config.yaml
crop_scale_min: 1
cutout: 0.4
tokenizer: "word"
vocab_size: 4585
encoder_mlp_ratio: 2
encoder_num_experts: 16
encoder_experts_per_token: 1
encoder_shared_expert: false
encoder_kernel_size: 7
text_encoder_causal: true
text_encoder_norm_position: "post"
text_encoder_mlp_ratio: 3
text_encoder_positions: "rope"
Rows from block 7 of the image encoder of a small contrastive image-text model, named by matrix and row number. Rows with one number within an expert belong to one neuron, the router's apart. Each number is 128 + 24 x the weight over its row's rms, rounded and kept within 0 to 255. All counts start at 0. Numbers have three digits each.
Before each expert's rows are labels from the 100 images, of 14848, where the router gives the expert most weight on average: "top examples" is what is common among them. Only what is clearly more common there than usual is listed. The data: photos with spoken descriptions (Open Images, Localized Narratives).
# router: router (encoder.blocks.7.mlp.router.weight, 16x128, trained with AdamW), inputs 0-127
# up: expert up (encoder.blocks.7.mlp.up, 16x32x128), inputs 0-127
# down: expert down (encoder.blocks.7.mlp.down, 16x128x32, transposed), outputs 0-127

# expert 15
top examples: text has "people"
router.15:115147118105113111135131097137136123133154111132138140119130157086121099147106124096145125141192097082139140095122040120174121150119130148101091132104100143147110132148134155143109092173142099173137103160196137144123111120137162139132100111133118121145127131129124144073157126082165141110061147156148149134118126121150151135112121107153123120138143132132133093118147114121116146135086
up.0:141191128143128128150165128160128128145128128128113128140128121116128128128128128099128128131097128113128128111128128255128114128128128085128128115128135128125128128182118106121091128128112128128235128128128128128128184128120103128149090117153102128165128128128176128111128145142128088128128114085128128128138128117082128128128131148114083128128128128126135128117128128149128128213128
down.0:128193076131128111128064128128128128128109128135155128128139128062139128095128159132128116216119128128128128128128128095188156128134128121097128153128128068128116128128125128128184128128128139140128128163128141128128128124128128105076084128173128179128128128118085103135128100128128165128089128146128115095139123088128129128128124148126128128128128094128093143128089114128156128200097
up.1:128171148128140128128094128128128128128128128128128105128128128130128128128128128128166128133128128128128116128072128254128153135128092128128108128173155128131128128128128118094128174128128118128128117128128128128128128128128075105128128128128128115128128090155255111128128128128128128128140128128128128128128106142095160098128128096128128147128128178128128128128128128128192111170128
down.1:128128128128128128109128128135128128128128141198057128128128128111128128128128162128064174128169128128112128128128128125128128128122184235138104128128128128048128128128128128128128128179128128128128140176128142128128078128128128128128128128085151095101128101158128053128128128128128128156128128099128163128128128096073166128137128098128128142128128128128128128128154128128125179128128
up.2:113128122128112145075128124082128128128092128128162128121113127128128186124128128129163128102128128128128128110128163255121131128176183094128112128164128112128091128128135143128128128143128128125158113069134128167138128128127128128167128144128128134128128128128128128128066180128128155128131128158128110109088118128149128058080128128128136099128128128128116128145128128128163116176128
down.2:128128128194128128128181107092108128128128128121179128128125161128094128181128139128073128128128128099128126124128128128128128128128128128128128145114128128128128054128098142128128128185156128128128128128142123175128095128128093128106128085128050128131197103128122128131157128128087128128128128114128128128128061100128128128128128128128146094128206128166128156179076128128128128128141
up.3:128176128117163112128128148128128128128101119128106128079128128128128161128128101128095128112128128128092141149128128211108165128117078138128128128128128128128128186128142189128128181107156128128128150172127102094128100128128128128128128092128120128142128089118194128167128128107096120087190140136130112157119094160090128156128128128129079128128135119128085110108128128154130080183128
down.3:128128128111128128128128128109033128128128161154173128128128128093104155098071136128128137128128128128128206128128141156128128128105140128128128128099162128128076128128128164128128128120141128128128142106112141153128128101128128128115128185128128128101151128071169128117157128128115153128168128135128128128174128160128189128110139128128128135165146140034145159128128128128117096069128
up.4:128135128128128137128128128075139128128128128128128128168166099114128128128128109154128154122128128128128128128128128250128128091128128128128128168128165128128119129128128102128165128128128147126082140128128128079128128169128171128128128128128128128142128147128178128128219128116064128180128128143128118190152128144128128128128128105128128152099097128151128128147150145111128128211128
down.4:128128147128128128128128128161128109128128128128155128128128150128128113128128064128128128128151190101128128117128171128064128095060128128128128128112128128174084128128091128168128128128128128173128144128128161128066128175128107128128144128084128128100128128163128128128147189128128128128128128128128128072128077128096061128128128177107138128166128128205128128128152174128128128128128
up.5:162128128128117078082087128128128128128128128145128116128153128128128128094128088128128207150128129128111128128128128248128128128128144128128128119156128128188099196084128128070128107128128128101128128118128089128110084128157128128128172128128152128128095110163128128128128128128128128128128092128128128120147128128128128128128128168089102128128128193128094128128128128128162079128128
down.5:140159128128141153112128084128128128128128128128105128106150128146128106078154128128128128148128068061128073128128128139092128128128116128165128159128128128162128128122103083148128128128128128103102128105104151128169128128113128128125108128128128128130128102128097171084158128167114155093128128138128154128102196128128128179182128128188128071128128080153128128128043128128128139150128
up.6:128122149112128128128128128191160081129128128132128128131128119166128128128060128128128128111125095128128128128128086255128132077134128128128108128128128128103173128099128128128128128128128133128128135107128128128128128128128162129109128093128128169110128121138111121138128160086097128129140087130128147128111128128128128166111128156128128128187156128128128162128159107128087128132128
down.6:128099128124128128081090090118118145124128128127057130109128118131156128128128128127128152128152128130128109132128092143123128128128181128154138148128141128139128169089128112111128128128101182127115123081166032173156128167113109128157128128128132128090105178128209097128128128092128128100122128128120128128128128073091158102146128140128114128128128099090128136166164145128095128128128
up.7:112174140165128128114128116088128128111114128128143103128128107128139128128128139151097128128128103146128143118168128237128171151150128128151128148151128120128128146155128128117128141128157109171148128136107156128150128128104191156128147151128128113135160073095174103106128151128115083128128153140152138140154128128128167128159150128159128176128160128105128173089100081099128071153128
down.7:128144139095128128128146175149104110152159128090128128115128137076160128120145119188139128168128112160185161128152159128145082073128128128111158128128105128140128067128100073128151128153128128128104128118116128128128128152128156128128152148128128045128148128128128140089079128128128128128128076128128139152128143128117078128151128138128104128128139128098065128083148128092163128138154
up.8:128146167128128070128122141077092128128128132128162131128128128104128137128128128150159128138128101122125104128114128255128113143128128128111128128128128103128128128128155128129106128128100151180125126128128128128128128128157104111128128129128173128107128128128211124128127128128128128128128128128160183128128128128145128128118139111128079128128128106128111120111128128128133074128128
down.8:170082122168074128128128128141128128151128093128128104128140128165128128146173128108144128128128077128083128128128154138128202128128128139128051100128128128128143128128129128128128128128123154191128128183099123152128106128128160128128128128130072181128128084107128149128128128128171160128178138111111128128116128170063148128119150128128128077128173128112083128096128128128128128132128

# expert 9
top examples: text has "trees"; text has "grass"; text has "plants"
router.9:107127147137113121148122108152098136157145154138127143075164163101114123104133060119136119161139044146140105135119102128080122141126141120087149109092085107137160156105149127102117159143102120116128129132160150158150112101088105130129123084152137098099166094134124139126146089109132133151105147128091086120142140098101086105161118135139156099120149123114117180126117119122109127141140
up.12:128188104128101128163092156138104095128100128100098128088132110099128128128128150093128118104100128128128090128128088250139128174128128088168116128117121128128128114128128120066146128109128128129161143160175128111147128128128172157128128128128128164128097128128144116119112128128134102145128128117170084128120128128128128128128128169160106128106128109146150128128153128129132083128068
down.12:128145135128177128128128128113086109128176128136153103102140128151115128110104128089111128136163128161128128145105108109111144167137111128159111141151112153128139128128117128157138128157081128128128128161086117057167128162128156128103100108073095144112151114116139128146094128155164174128142096128128106163106142179100095087137101080147128098128128128154128111104128133174139166176161
up.13:111128090098128128128082172128150114094128085176128128128155104147150128093111128146151149128128128128182117128145128244162139128106128128101128128128128111175128128128128128215128128128170128133146128114106122112114128128128144108141161119128128128128128128158129109128116128128128090133137128128128145128128128083119111128073128128128053142135128159141128128107190128128161128140145
down.13:128128128128128097128168128074128128128128084102145128128136128128095160173128128128102147157128128099128128154078154128128145112128128167128169128098168107077156128178128128146128128108128121128095155128110058128128102128128114128128128076115113088156128128163128128061128128128183128162128128128105128114128144191128104128147128081154128128055163128144151128153128128113128128148151
up.14:082191124128123145154084128093128128128128103155140128128090128128099102134128116146121150128114128157145128128128070246128144128128128128128140119160128128164128136128128128175128125128128128165102143128128124173128159109140128128159105128128130128107149134119150087126128164112128128089181128128121115120144148090128125218128132119128128128128128087128159096136128162144079128144128
down.14:176032129158128128144106128120155128128128128094128128161128128128122128128087128128172135155128128128128167128103071150103128129128130128123112106128184113128091128128128146085181135128137161143128167158128128128128117110157128080084128128121128128159128135105128159107128128128181128128128128122089133149084086128128155101128125080128128128128128126142061088128128128161111148072128
up.15:128138128153128128128128128072188128128128128111078128128085128128128128128153128156128128088106148145116128153128128255128100128155128128147128110128128128128128070128089128094119115175111099128128200128102148128103128113128128138128128128114128128144128128091128128141180150128128128109138198128128106128114105169128128111128128128174098128114128128144128128128128128097128128185128
down.15:128128128128155128128128128090128091128128104143153128065128082128097128128085128128105128128101174151154128128128128155128128107110085190154128128128128184128128128106102179128143128128078128128095182128128128128128128128105106128163128148128108184128112168128128183128156128128128158128128128128056128079128128146128128128105128098128160128107143199170095128111128165145128128128128
up.16:128128128164128109128128160087128113128102142128128150159107128128159093128128128128128093159128117142152128128128142255128128128102092128138128150128128128160128128128128154128116084106157095128128117128128128128128113081107128128128128128128128128104128117128242128128135128128140128128128144128128144128128128128128105128128128109128128151100145128128119128128128128128160128128128
down.16:128128128128128128128145128067128151128151128128196114092196128128160128112085161098128069128128128108128104128128159128107128128103128095128128182128128107128156168128128118128128151128128163128128128128128102186107128128128128128128128093085128128240164160128128151128128177096085099128128128146163128128171128128128128113128128128128128128128079128128128100128128128090117128128128
up.17:128228113175100128128128128128128154128128101128128114128166146128128128128128128128128128128128128148128128128157128230128128215169093109128128140139166128128128128107128128140128149128128100128158128103149110108117128166139128128148128128083143128128079128128210128128128128128128156128128149159149128128138128113128128128159101099151128128128114115100128158128152128128128113206128
down.17:091128128146128128100128152128128128128128128159128103076092128045151144128085167213128128168128128102128128128147111128114128128128190128128128103175104128128128128128128142175169128128128108128098128090128099128128114154128087163128128128157177128181128128093128104128051113143162128128128128128128147128128128128112170128076128128128128128128128128128128144101128128175143128093128
up.18:163167182148142128128069128110128128143148113128128128128148098128145141128142149128128128128118148104152128128102128219113110128154128128157113128128128113128099156090128103079156103128153145099128128101128152117075153159095128144128112112095144162155128128104181096098128128156128159159156097143142128085093128128128128147128128099097128128146110128089143093140128128105075092184128
down.18:128179128128128128146145108128128128164146128128161128128094110158128075102128128128157148145128128128128074108187161099163154177128128128128109128084153144128128092128094128105083151082101128128152113128128128128172148169128086128128128128094128158149156128106078128145128095128097128128162099128108104176081160164104104128145128128128111155128094109128103087155128128083111128158128
up.19:128199161128146128103128114068107110128111128094128128138141103119163109128128128128156114128131143128128128128112107255102112128128128115119116117125128135146108128146128128190128128169128128148066128133128128110128128128128128143123169128116144169128128128153128120128133103110090128101128108167120100174125148128128128088140106175128154135119128128128128155128094109146128097128178
down.19:128142091128128128128128128150106128116153128152128077090128128068178128103128128128128153144128109128118155090096128079172104128128108128165128120186162128128195128128128083128093128128128128076128128128128128128152161128138089153074072137082128108128128140128094103128157128128197128128158128128128128128128142128171128128128148155128128128128128142048110128158128128128155128128128
up.20:128128128128128094128128089020128128128158128128108128128128177128128128128128128128128088140127114128145128119128100236128073128131128091125128128103128128128128128128128128128128128112128128128191128128090117128128128131082128113128146128128128128128128128138128128109128106128142128138128128128184128149128134096167128115128090010118135128128128114128128145128136128142128128169085
down.20:128128170128128079125128128154128128074109165139128165128173157128128109128167128128173128177128128110128128128153128128128128165128100128146117128128128122128074116124128128128128122064128085128142064128128160098141160128128109120128128113128074128085128128149128188071109099128160166146128128128128111176128078128145128192166150128157128128128094148099128128128145135108100152131128

# expert 0
top examples: text has "wearing"
router.0:078133117175096141123112131100140166107193121079167117143103097081114108138087130168149119104162122133125115153128113123106118139141113098099116105131110134153115124112132164091132142139132127092115150131139113151140157144127121122118112130121183187141142129098123112102141094116144125099189151127142103130158158144172161143148069130153120103154128118122139089158111135151125151120153
up.12:143128128076165085150111109128128128128126128104128128128128128105128128104142128057128128100067128173128128098128128217128128128114128060141128084128170128128120128128111151128156128097089082128124128128128157128128128161128086128128086140128113128128128110124202128128128122128128128128128128127100155213101128106148145106128128128148128128112128135108128167147087128128128162128102
down.12:128106100151043125151128152128132128128095128137128150122128116128128162125136128131128107116128125128184128131128093128128152128157160148128128128107187164106094128128078093120071117120128128128172108128128064128083176155100125128163128128128095128114128128128171077128129128128128114077100120109175128160213147128128133128128128110128128128102103120128128128128108128176136116128137
up.13:111128128128128128107128128050128128128128116128128128109151155155105164128128128161128128087146138128128128142108103255128128128128123137128128128148135128128128128128128163128128128112128135128141128128111128128128128124128110115128152128128119128128169128124162128121130128128128128171128128128128176128128128128157128128136137128128123128128119128128081137128128128102128086128128
down.13:128140128156128128128128128128128134128128128128128128128128062128128128153128128128173128128077204179128128118111128128128149094128143111128128128161128086142072106062128128128128066109067128128087128128128146056115051128084099145128128160128128128101128147128094128128128128128186170142167128128128135128091128128128128150128128128128159128128128128157128128128128128172159149128128
up.14:128128128128152078128128128139128144135100128163130128071128134128092078128128140128128128122128128128107159147063128247131150128128128148140128128128093128128128128128128127128127103128170128147128128098128072128130128148055118106112128128128110128123089128128201150128128091128128152122128156128135201128112173128128128131128100128128128128128092079128103168132128128128128127128128
down.14:153128128198148133128128128128128095128164128128128128115015128128128128092128128139128128117128128135128128146128128128128162128092128128128128128128130128128128128141128128128082128128149128141128128202128217128128118128128128128128128128128128128128075128128124089128108128085128186128128095128128128128128128128103128156128128106084128163128042128128128128180138128128099164128071
up.15:128214120128170128110095198111160128166128128146128128135144144128128128128128128136148115128138128139171097128128148223134128128128128128128128099147128128156136128114128128128128128101128128093128128119137156128128062194159112128183128128128128046091107128128128151166137128128157161128128128086141128128107135158128170139128135137110087105128128145128115151128136128128128082128128
down.15:105128064178066128128128128128070128128128128136104128109110128128128169192128128078159181089152128128128128090138099152186128160128052128164128141128128128116162128056147128128128128190128128128128128080106158090128108128098128118128134128128128103128128128128128128128140108164128128085118128139128128110128128128128105154128128080128128128120128128128165128084128128128128143142128
up.16:128164128128172114124128108128058130102148106128128128128128143128128106128075128128128128128202128151072155084123156213132128128128123159128128166128126128135128166128148128128104128223128127128082128138128095145128128075128167128098128128128128080107128105128128152141128128143128128094137134098128128156128157128107128128128096108128116128105128146128103128128128128128128128128204
down.16:128128128166101128128062097111134128128128116128128160128128128128168092173128128128157159149211130128141148128082128144128138128156117195189115128128128103128113128128125180083128105133131098128085128086128164096128090128120128128121082128128128170082128103128146140145128138128128128128076128099151107128128138137128128119128151128128153073162128120117128090128070128142128103128150
up.17:128128128128149128093128128042137143128137128128121165120128128128139128128128092128128121155128137128128128128128096255128128126140149149128172128128150128139128128128128128128112128128170139128102112160128128128128128128151128095128128128128047128128161128128172128171128181128058135128111128128128128128128128202128143128102128101177150128128128128098115152128128128150134091136110
down.17:086107083128143058128140172128109128102176128128128128096150128128098128128128185128063128157128093128128155113159142109128128098148128104128128128128128128149128146128084128128167128128106128128156131123128143128138146157120128128128084128128128128098138128128159066128086096180153180128107115141128128128128128140086112159128128148122120128108128181206171128128128128179145128118146
up.18:128192137121163128119128106085112128128115127128108116128128132128128148102148127128128128128128128128116141148128128255128128113128128134113125128151107128128147108128109142128128154112102137128136128157128123143117128125128156128128126148109131077134128114146207128128155162128128128133128128096128089143109123112128107128128099128130137116131127128141090128128128117166117114128128
down.18:128156128128200095158128110128128173128128133106128128128128128097128128105121128166128128086121128128128128110174113128177128145119100128079154135148094166116107113121161096128161128128096177167148128167128128128106128122090128173096128076100171128141143128113139161108128116128128154160128060166128130176128157157117152128128153128128128109128138067128112103098167128089121128128128
up.19:128122128121128108085115169128128128128128128064128128103153117128128128137151128155133128168109151101130128128128128242149120128075168143122158082128116128128128128128128128128128128128080128144142132123128128128128057128128128120128128124178128191107128117086128128104174144128129128189128078128097128128128119128128119128109065181128128116128128128128160127128128128172126148128107
down.19:111128128128128128089128231128128128110128135128128128095128128146128048093138107128128117128131116125163196128088157117116141128128079110128128128128128128128126128124097128128167106128165064153122128128128128128128117153128128128149128128128128128091169128115145128155128128102128132148116128225128128156128134160128128128128146138128158081114128128128128128145099128128128111206090
up.20:128223128128166087128106128128172102128128128138128128128128128157128128117128112128128128100128164128139128160099128255128185128128128128128128152116110128128104128128161087128106128128128128128165128112128128128160139128128128155128128069128128128128128128128128128110168188128128115105128128128100128128138064128128102128120128165128128128128128163105128163128156087162128128128128
down.20:128159145128128128155128158128094139128170128095128128128160101142128128128153171128128105045128128128128128131128142128128117128137104213131128128141128182139128130128165148128094115128096128128128176078138115128128063128128188098128128128100128128128089128128168128128128158128128143156128089128128121128128213128128116128128128128128162128128128128112128149148076128128128155197150

# expert 2
top examples: text has "people"
router.2:089151136138108149110148105168139090098111153134152134128151071109100091064102103124138117113186145149137111126123128119168150166109156164079119129115146136136125111149100118124097112157131065115158176129111142132098122126112132132150114143152100126132164131092122146099107132093128104122146113081143151145165123176102126156137099086134128102155109125118139128111144126144099134144090
up.12:147196128118128128128145128118128141128128116146128128128128128128128111128108128128147128143096107128128089109112128241128156085128087153144103128180116128128128155101128128160166109128128102128128128147128128150170149151128128128113108101128128140128128128158128069152115128164080128128177114128149128128103104128128128158128200165158128141128156152128128077102128167089105092147128
down.12:147065165128128128128128128128128128128128100128128128128145128141128128128115113128142128146128128128128151144128100232114128184128098087098128128128128128128128155128109128128103128161128075128128128128098085151128128166173154181128083128128128128128146128165148128128128128162145085099083128128109181128167128128093059147128166128128128128161128159104128167128142128128110095170108
up.13:128128166109128128101110128128102154100128100140128152128128128110128128112128128128128128128128128128088128128128083255128128128093128128128141128128128148109104128156128128094166128073128128128128128128128128104162154128149128128116128128128151157128128141128204128091154128146128128128086143162128128145128143128150128128128128128157128128128128109128114128128091095113100160172128
down.13:155128149214128128153128128095128128085164153105128128128128102173128128154099093105128128128107105096080169128080128087128153128128128128128128094092077128128092147104128156128128083151155128128128110128100128148097155166098128072149128128128128128128150128161166128157128128128128128128128128147154110128128097110128087173081128128170085128146128128162104128101146128149128168111103
up.14:128158128128171049099106128153128128128128128128085128162128165128128128165128152128173151128128128128076128128092128196128095074096128128088165175079128128108157157128128128089128128105128128128128128128128128108093168128128128128128061128128146128128099163128168108128105128128157157128128128128082101096103128128128128128128128093128128149092173097128151101128150099107128128147106
down.14:128164128162162128108128128109107128146128092149165103167128128169128128149108128090157128128146148160148165102128128128128128128170156160128128154157096128106128128161128128087128128192128103128128154145095128128108067128128152153090128107076154128128128128148100177111128128110128164094128128128128128161098148128128128128128095098128098128128098049101128145149100181128128109101080
up.15:183128170128128128112128128090154180128128128151128128128108128128128128100165113162145128164128150128128145128154191233128128168150128128147128147156146093128128128101128082128128128128128128148128110148128102169146157128157158128096094128113128128128111128092200128128128128128128159128128150128128107092128128128128110128170128103128128180146128164158128149128128128128159054128128
down.15:128128159128128148128151151180155093177128152128128155128093163161128128128128094106128128146128089109128128181128128087105089128128128102173089099089128128128080103128128128128095093128128158128108106128100176128099128103150098148104158128100128128151128128128174106198128128073159128128128170107128147128095128100128150128147128105103128128128128128103103149109173093109099128166154
up.16:128128177128128137131128128128128134128128128160128128128128187136128128128128128128146182128128155128128177155128123255128128166128128128128106128092128093128128194128128128139109157128112128143128128128128128128128128128074128128128128128155107128128128180159128143128128170128128152128165128128121128128128087128128128144128128128177128165128128128128128062128096128095157128128128
down.16:128147185128100147150183166124128151128094128128142083128128128128128128127128128169169169119095158128128093114128114087128133128128128099128102171092128075132128128128128128128116128128128053116102076128128128128081164128136128128155128145128147110140128128089128128080162128128128128128074107114184084153128128192128128144128159157098082128128164128128128128128128081128105128128128
up.17:152128128117102148128128128112128128117128128104142128096128128114095148145149170151128117171073118138145116144128128255145153139128095128128128128128161139117128098128128128138153128111128128182140108168104148128113117142128117175083115115128151138139101128106188156147128116163128140147092128143092128128128139128128128128146073128096128110110112128128148082128128128128128064156139
down.17:128159114128173128100108073128128107128100069113109117169128184143128154152128128092128192128171103095109209090155128128128128128152128128146099128128138174128128128147146084128128128146113106128128128156128162128128128100152155116116128099128146161096128128128128128165128099109128150102150128128146110128104092168110118156113128128144081099149128128093128170128128128128171094088148
up.18:159148106128161128128128128128128102128130128119128128154128141182080147137128128128133117131128128151128155125128148242163128075128128124163128101128114135128128128144113131128077128139151128137128112128130155128159138119145124128129128128135160128128128128151255128110095128128128128169128128103128132128128099128162167128128111128128141128128095128155128128086128151128128128157139
down.18:128128128158086095146134082128128128128144138122127128145117128128177171128128133128176151128170128167128128101128148128162149128155128186099108152104162141114128168128128152128157128153128128128128140132128049103128128158108165128128063097128128128132138176128128111128153128128128128080128113145128128128128128154128065110128130097097128128119052173141162128104070153128145128128128
up.19:095128179106128128128128128042128128128161128157128128128077128128128104172108128128161060099128128128128119171128138255128141145128128128128101128128096128128128087150108102124128131099128128195180128093157146113128106128128128128078140114128128137128128128128150137128128128105139116143149143128108128113128128161103128128075128128128128141148128128112128160142128113100128128128128
down.19:128128174165107128108128128128128105128111128135128166086128140087128093104128128099128128100154128156163198111086128112128128108128073128128128128076156149128128128120128128105128128163203128106107181128116108091128128117124128128102117177128091128128128150128100128128128077128128128158146096128128097128128134128121159159143144182128128141115128073121181128177128089128109128173128
up.20:121128155128128128128140143128128128128128138128128132091096128128155128128152128165128162128128123128128128128128128255173128128115128134128129128162128128128128128128145128087128136126105128174096096133128116128128128140158128128128128119128128128128119130128202118128128141151142153140156130128126135139128128151114114128128097138128128145099128109150102089128128144142123128164128
down.20:128128142173071153128128128128128128135101128154086128128093176158128128128147148142158061141128128061080128128092094128128171167128128128128128131091103142144078128124117128128146129128153116143068166128141128191095128128069138129110142102107175128128129136180128128128128128128128128128128168178128139139128128128128128075128097128120128128128128128128087128128128149128158134180128

# expert 13
top examples: text has "grass"
router.13:126117142147127144146141096119104133105154134138124136127166118116148112123119112108155101091115124150090160136149117120157089108118146106176109166131162147142130095108137115139142156121128141138168171114079118134158161097160136114148142139130155104129157145091128143140118142132105131111161114144135076091159189156130121129126088139127182098110094080087124118159055148123104130154113
up.12:161159128128128098128184127128128156128098128097101108106128110128134155121128128180128178151128137141123128128157087246096128168128128142137136128181128128128142128140128097124128159141128098105117128172128091128128160159128200128114135125153103128117090128158128078128119141128184108124128128128137128144146098128128136128158128171128128128128128136113128128128128128092113090169128
down.12:128128172128128128154128128128094128128128128128120114141168128128157178128128103128128153128111128195083128171128128128128128055128128128128128168128088128096178128128128099128171065128158198144128128128128128136128128128128128128153181146171128128128128128104128128128128128089085128103104128128156058085128137128128128108089148128128099128128128128128108111128181100128128160088094
up.13:128128162128128072128128131128128083128128128153128128125128128173128128128138128128128128128128128128104128128128143239128128128128122128128128128128128128179128128128128138128158128190177092128094147075128173126128128050128128128128128116128128128128144079128139128128128128159178128159128105128128128073079128098128128067099144128128128145128128128062074128128128120128128128165128
down.13:128104128128128128133033128128128128128100187128128128128125128159177128119128128179128141128128179128128128128128136050128128112125099128128116128128128138194128128177128102117128128128128128128128128128129128114128128128128128128128128128074128128048128128128128128128149111128054128128149128186049128128164178128128119128128128128154128128128128081126128133106166121128128128128088
up.14:128205186167128108148089130128148142148119144102141128095133110138128120128120146128104128144098120128154087159128111233146128128128128144113107128168146147104155128109115128117128128159128141161128128128128149137128128130128118167170117102128128083128154135139149158128085176128081128133138106128149128105128099128128151112123128128089080101128173064104136128119151128128109128163111
down.14:106113128128115128150091128169151110150116150153128142145128128128145128136128099161164139135153173091128111159145128128128142128117137128148084120128128128128128101128128076109115151109168151092135128090169181128145128167128149128128116128128100192054112151128128107111146091128142128128072128128128096161128109165175128101156105089153141079188128094156103103146128116112128128128109
up.15:160213128155128128128128128144128128128128128128128128128128101128128128094113153128128154204128110128128163152128128223113128086128128154128161128128128168128155158128151188128128128093162128128166128145149128128128128113128128128128128076102128156128128106151179153128108128128128128128128185128128128128089112088128128111128128128128109128177162190128155128128128128128128081172128
down.15:128076128108128103141128150156128174128106128155091128128128084145156128168128128089128181197128086104179069170128098128128149169128128097146128164128166128128068157128128148152177128164114128156128128128089128100128142086144128128128161086128128108128128077128154128128128128128094094091128128128128128128128128128128128128174107146094128162128128128102128128128128147128115103159128
up.16:128183118173128128170149133118128128128109118167128128128128128128128144086157128158122128128128150162128155128098162206128072139128103106144128102179142128110120128128128128119157096128128097174158128128141128118089128128128128105105178135128128128152128108128191137175112128179095160128128128111154162107098094168136161128128128135128079128092128128111100142128128128119128070174138
down.16:128115128117139111128128128122094128120116161173079141081146097128128139102128143128070163154164092142119128098128174192146128116166093173138174114137117168128128152095108128141095128144128166128128128113110128128114115148078162189135097116128148128113137128104128128128128088092161111128144128110128111072105128149128128128111128154173063128128128157120168128135149128128109118128157
up.17:094163119128128089128128151128148117138118139128141100128128147128082128153128128177123134083113128101128121143128128255080128157128128128128128128128128128151125088128101159097128137128112128097128153128154119117128105128144126128128128109141160128112128092128137167128158076128110128167078105111128128128095066128142128121118128070128128160152102128128128128128128154105128128165128
down.17:128108128136128171128082128123075128128143128151152098164161116130162127118157100128128134120128096128176128161128128119076138077130169144090179109128149126128128124095155148128135071128176128128152079165128128109121128090123114101128128128176104127109147098103166128154140128128088092128128140128167128151147151128161088173090153128145128162128128128104124126097162115118107128158097
up.18:128235128128128128130128114094157135128120141119128136128118140128100168148128125128128162128128116128097115122128124255109129128185112128128119128134102154128148128147106123156097118120128133144128128128128138128128149122128168128128127161128128128114092100184092113107128118128128104099136115152128180128128120107128103094128148108128136133132105131128124128128128082180129128183128
down.18:128121086132129086128128094128113094167128125128190153128128112128128146146129128129104128128116171184128153128128128103145143154115128128148087128096100128157108128106128086128128132133128128128141128146107128177098128143103163141128128128104128128128120128086128200083167163108128130128093128129113128128128128128142128128101138080085123128128128136167142156086128090128129117018098
up.19:152209162128128128128128086128128159128128106119128128128128128128165109128128128128087152128128128128161101099128103255128128128146128146128163161154108098128128105128128128084088140128128128097117128128108128128128144128128128128128090128128128128128128128101128159117128113128130116180128154142166128128128100108128146111107128136173128152128128128128159128128154106176093072171122
down.19:128094128173105128128128112159163146086163128128128094128128128128161128128156128182128148128128075128128089097128143128107128088128166128148128094121160128128128128128128187159128110128167128128128151128101128128097128104105128128128128128128128192128128128128128128119128128093145128115128128075150147170128128159128128164055128153128073195061128157081111128128128100101128128128128
up.20:104128175154128128106083098062128128111157118128142128128128128128148128180131128156128128120128128128146128128128114238087092121153146128086118128128106124150128146128128163136105138149128128070133134189159128128128137128141118140089110128128128128108125147128128128116169113142128128077097103124124152128128162128128128134128128087092105119128113149098128128128128128147191088193114
down.20:128128128151128187162118128128146128108107161103128128142149128166128168128091128128128128158148128171107091060097128196156128175128128128157128113128064164088122128175128128147128128181161128128128128128110116144128143128128128136082154103128170119119139128174105137128138128109128128154136128128118113111128150120120128074149186100128105157128128128140128100128070128128176128103133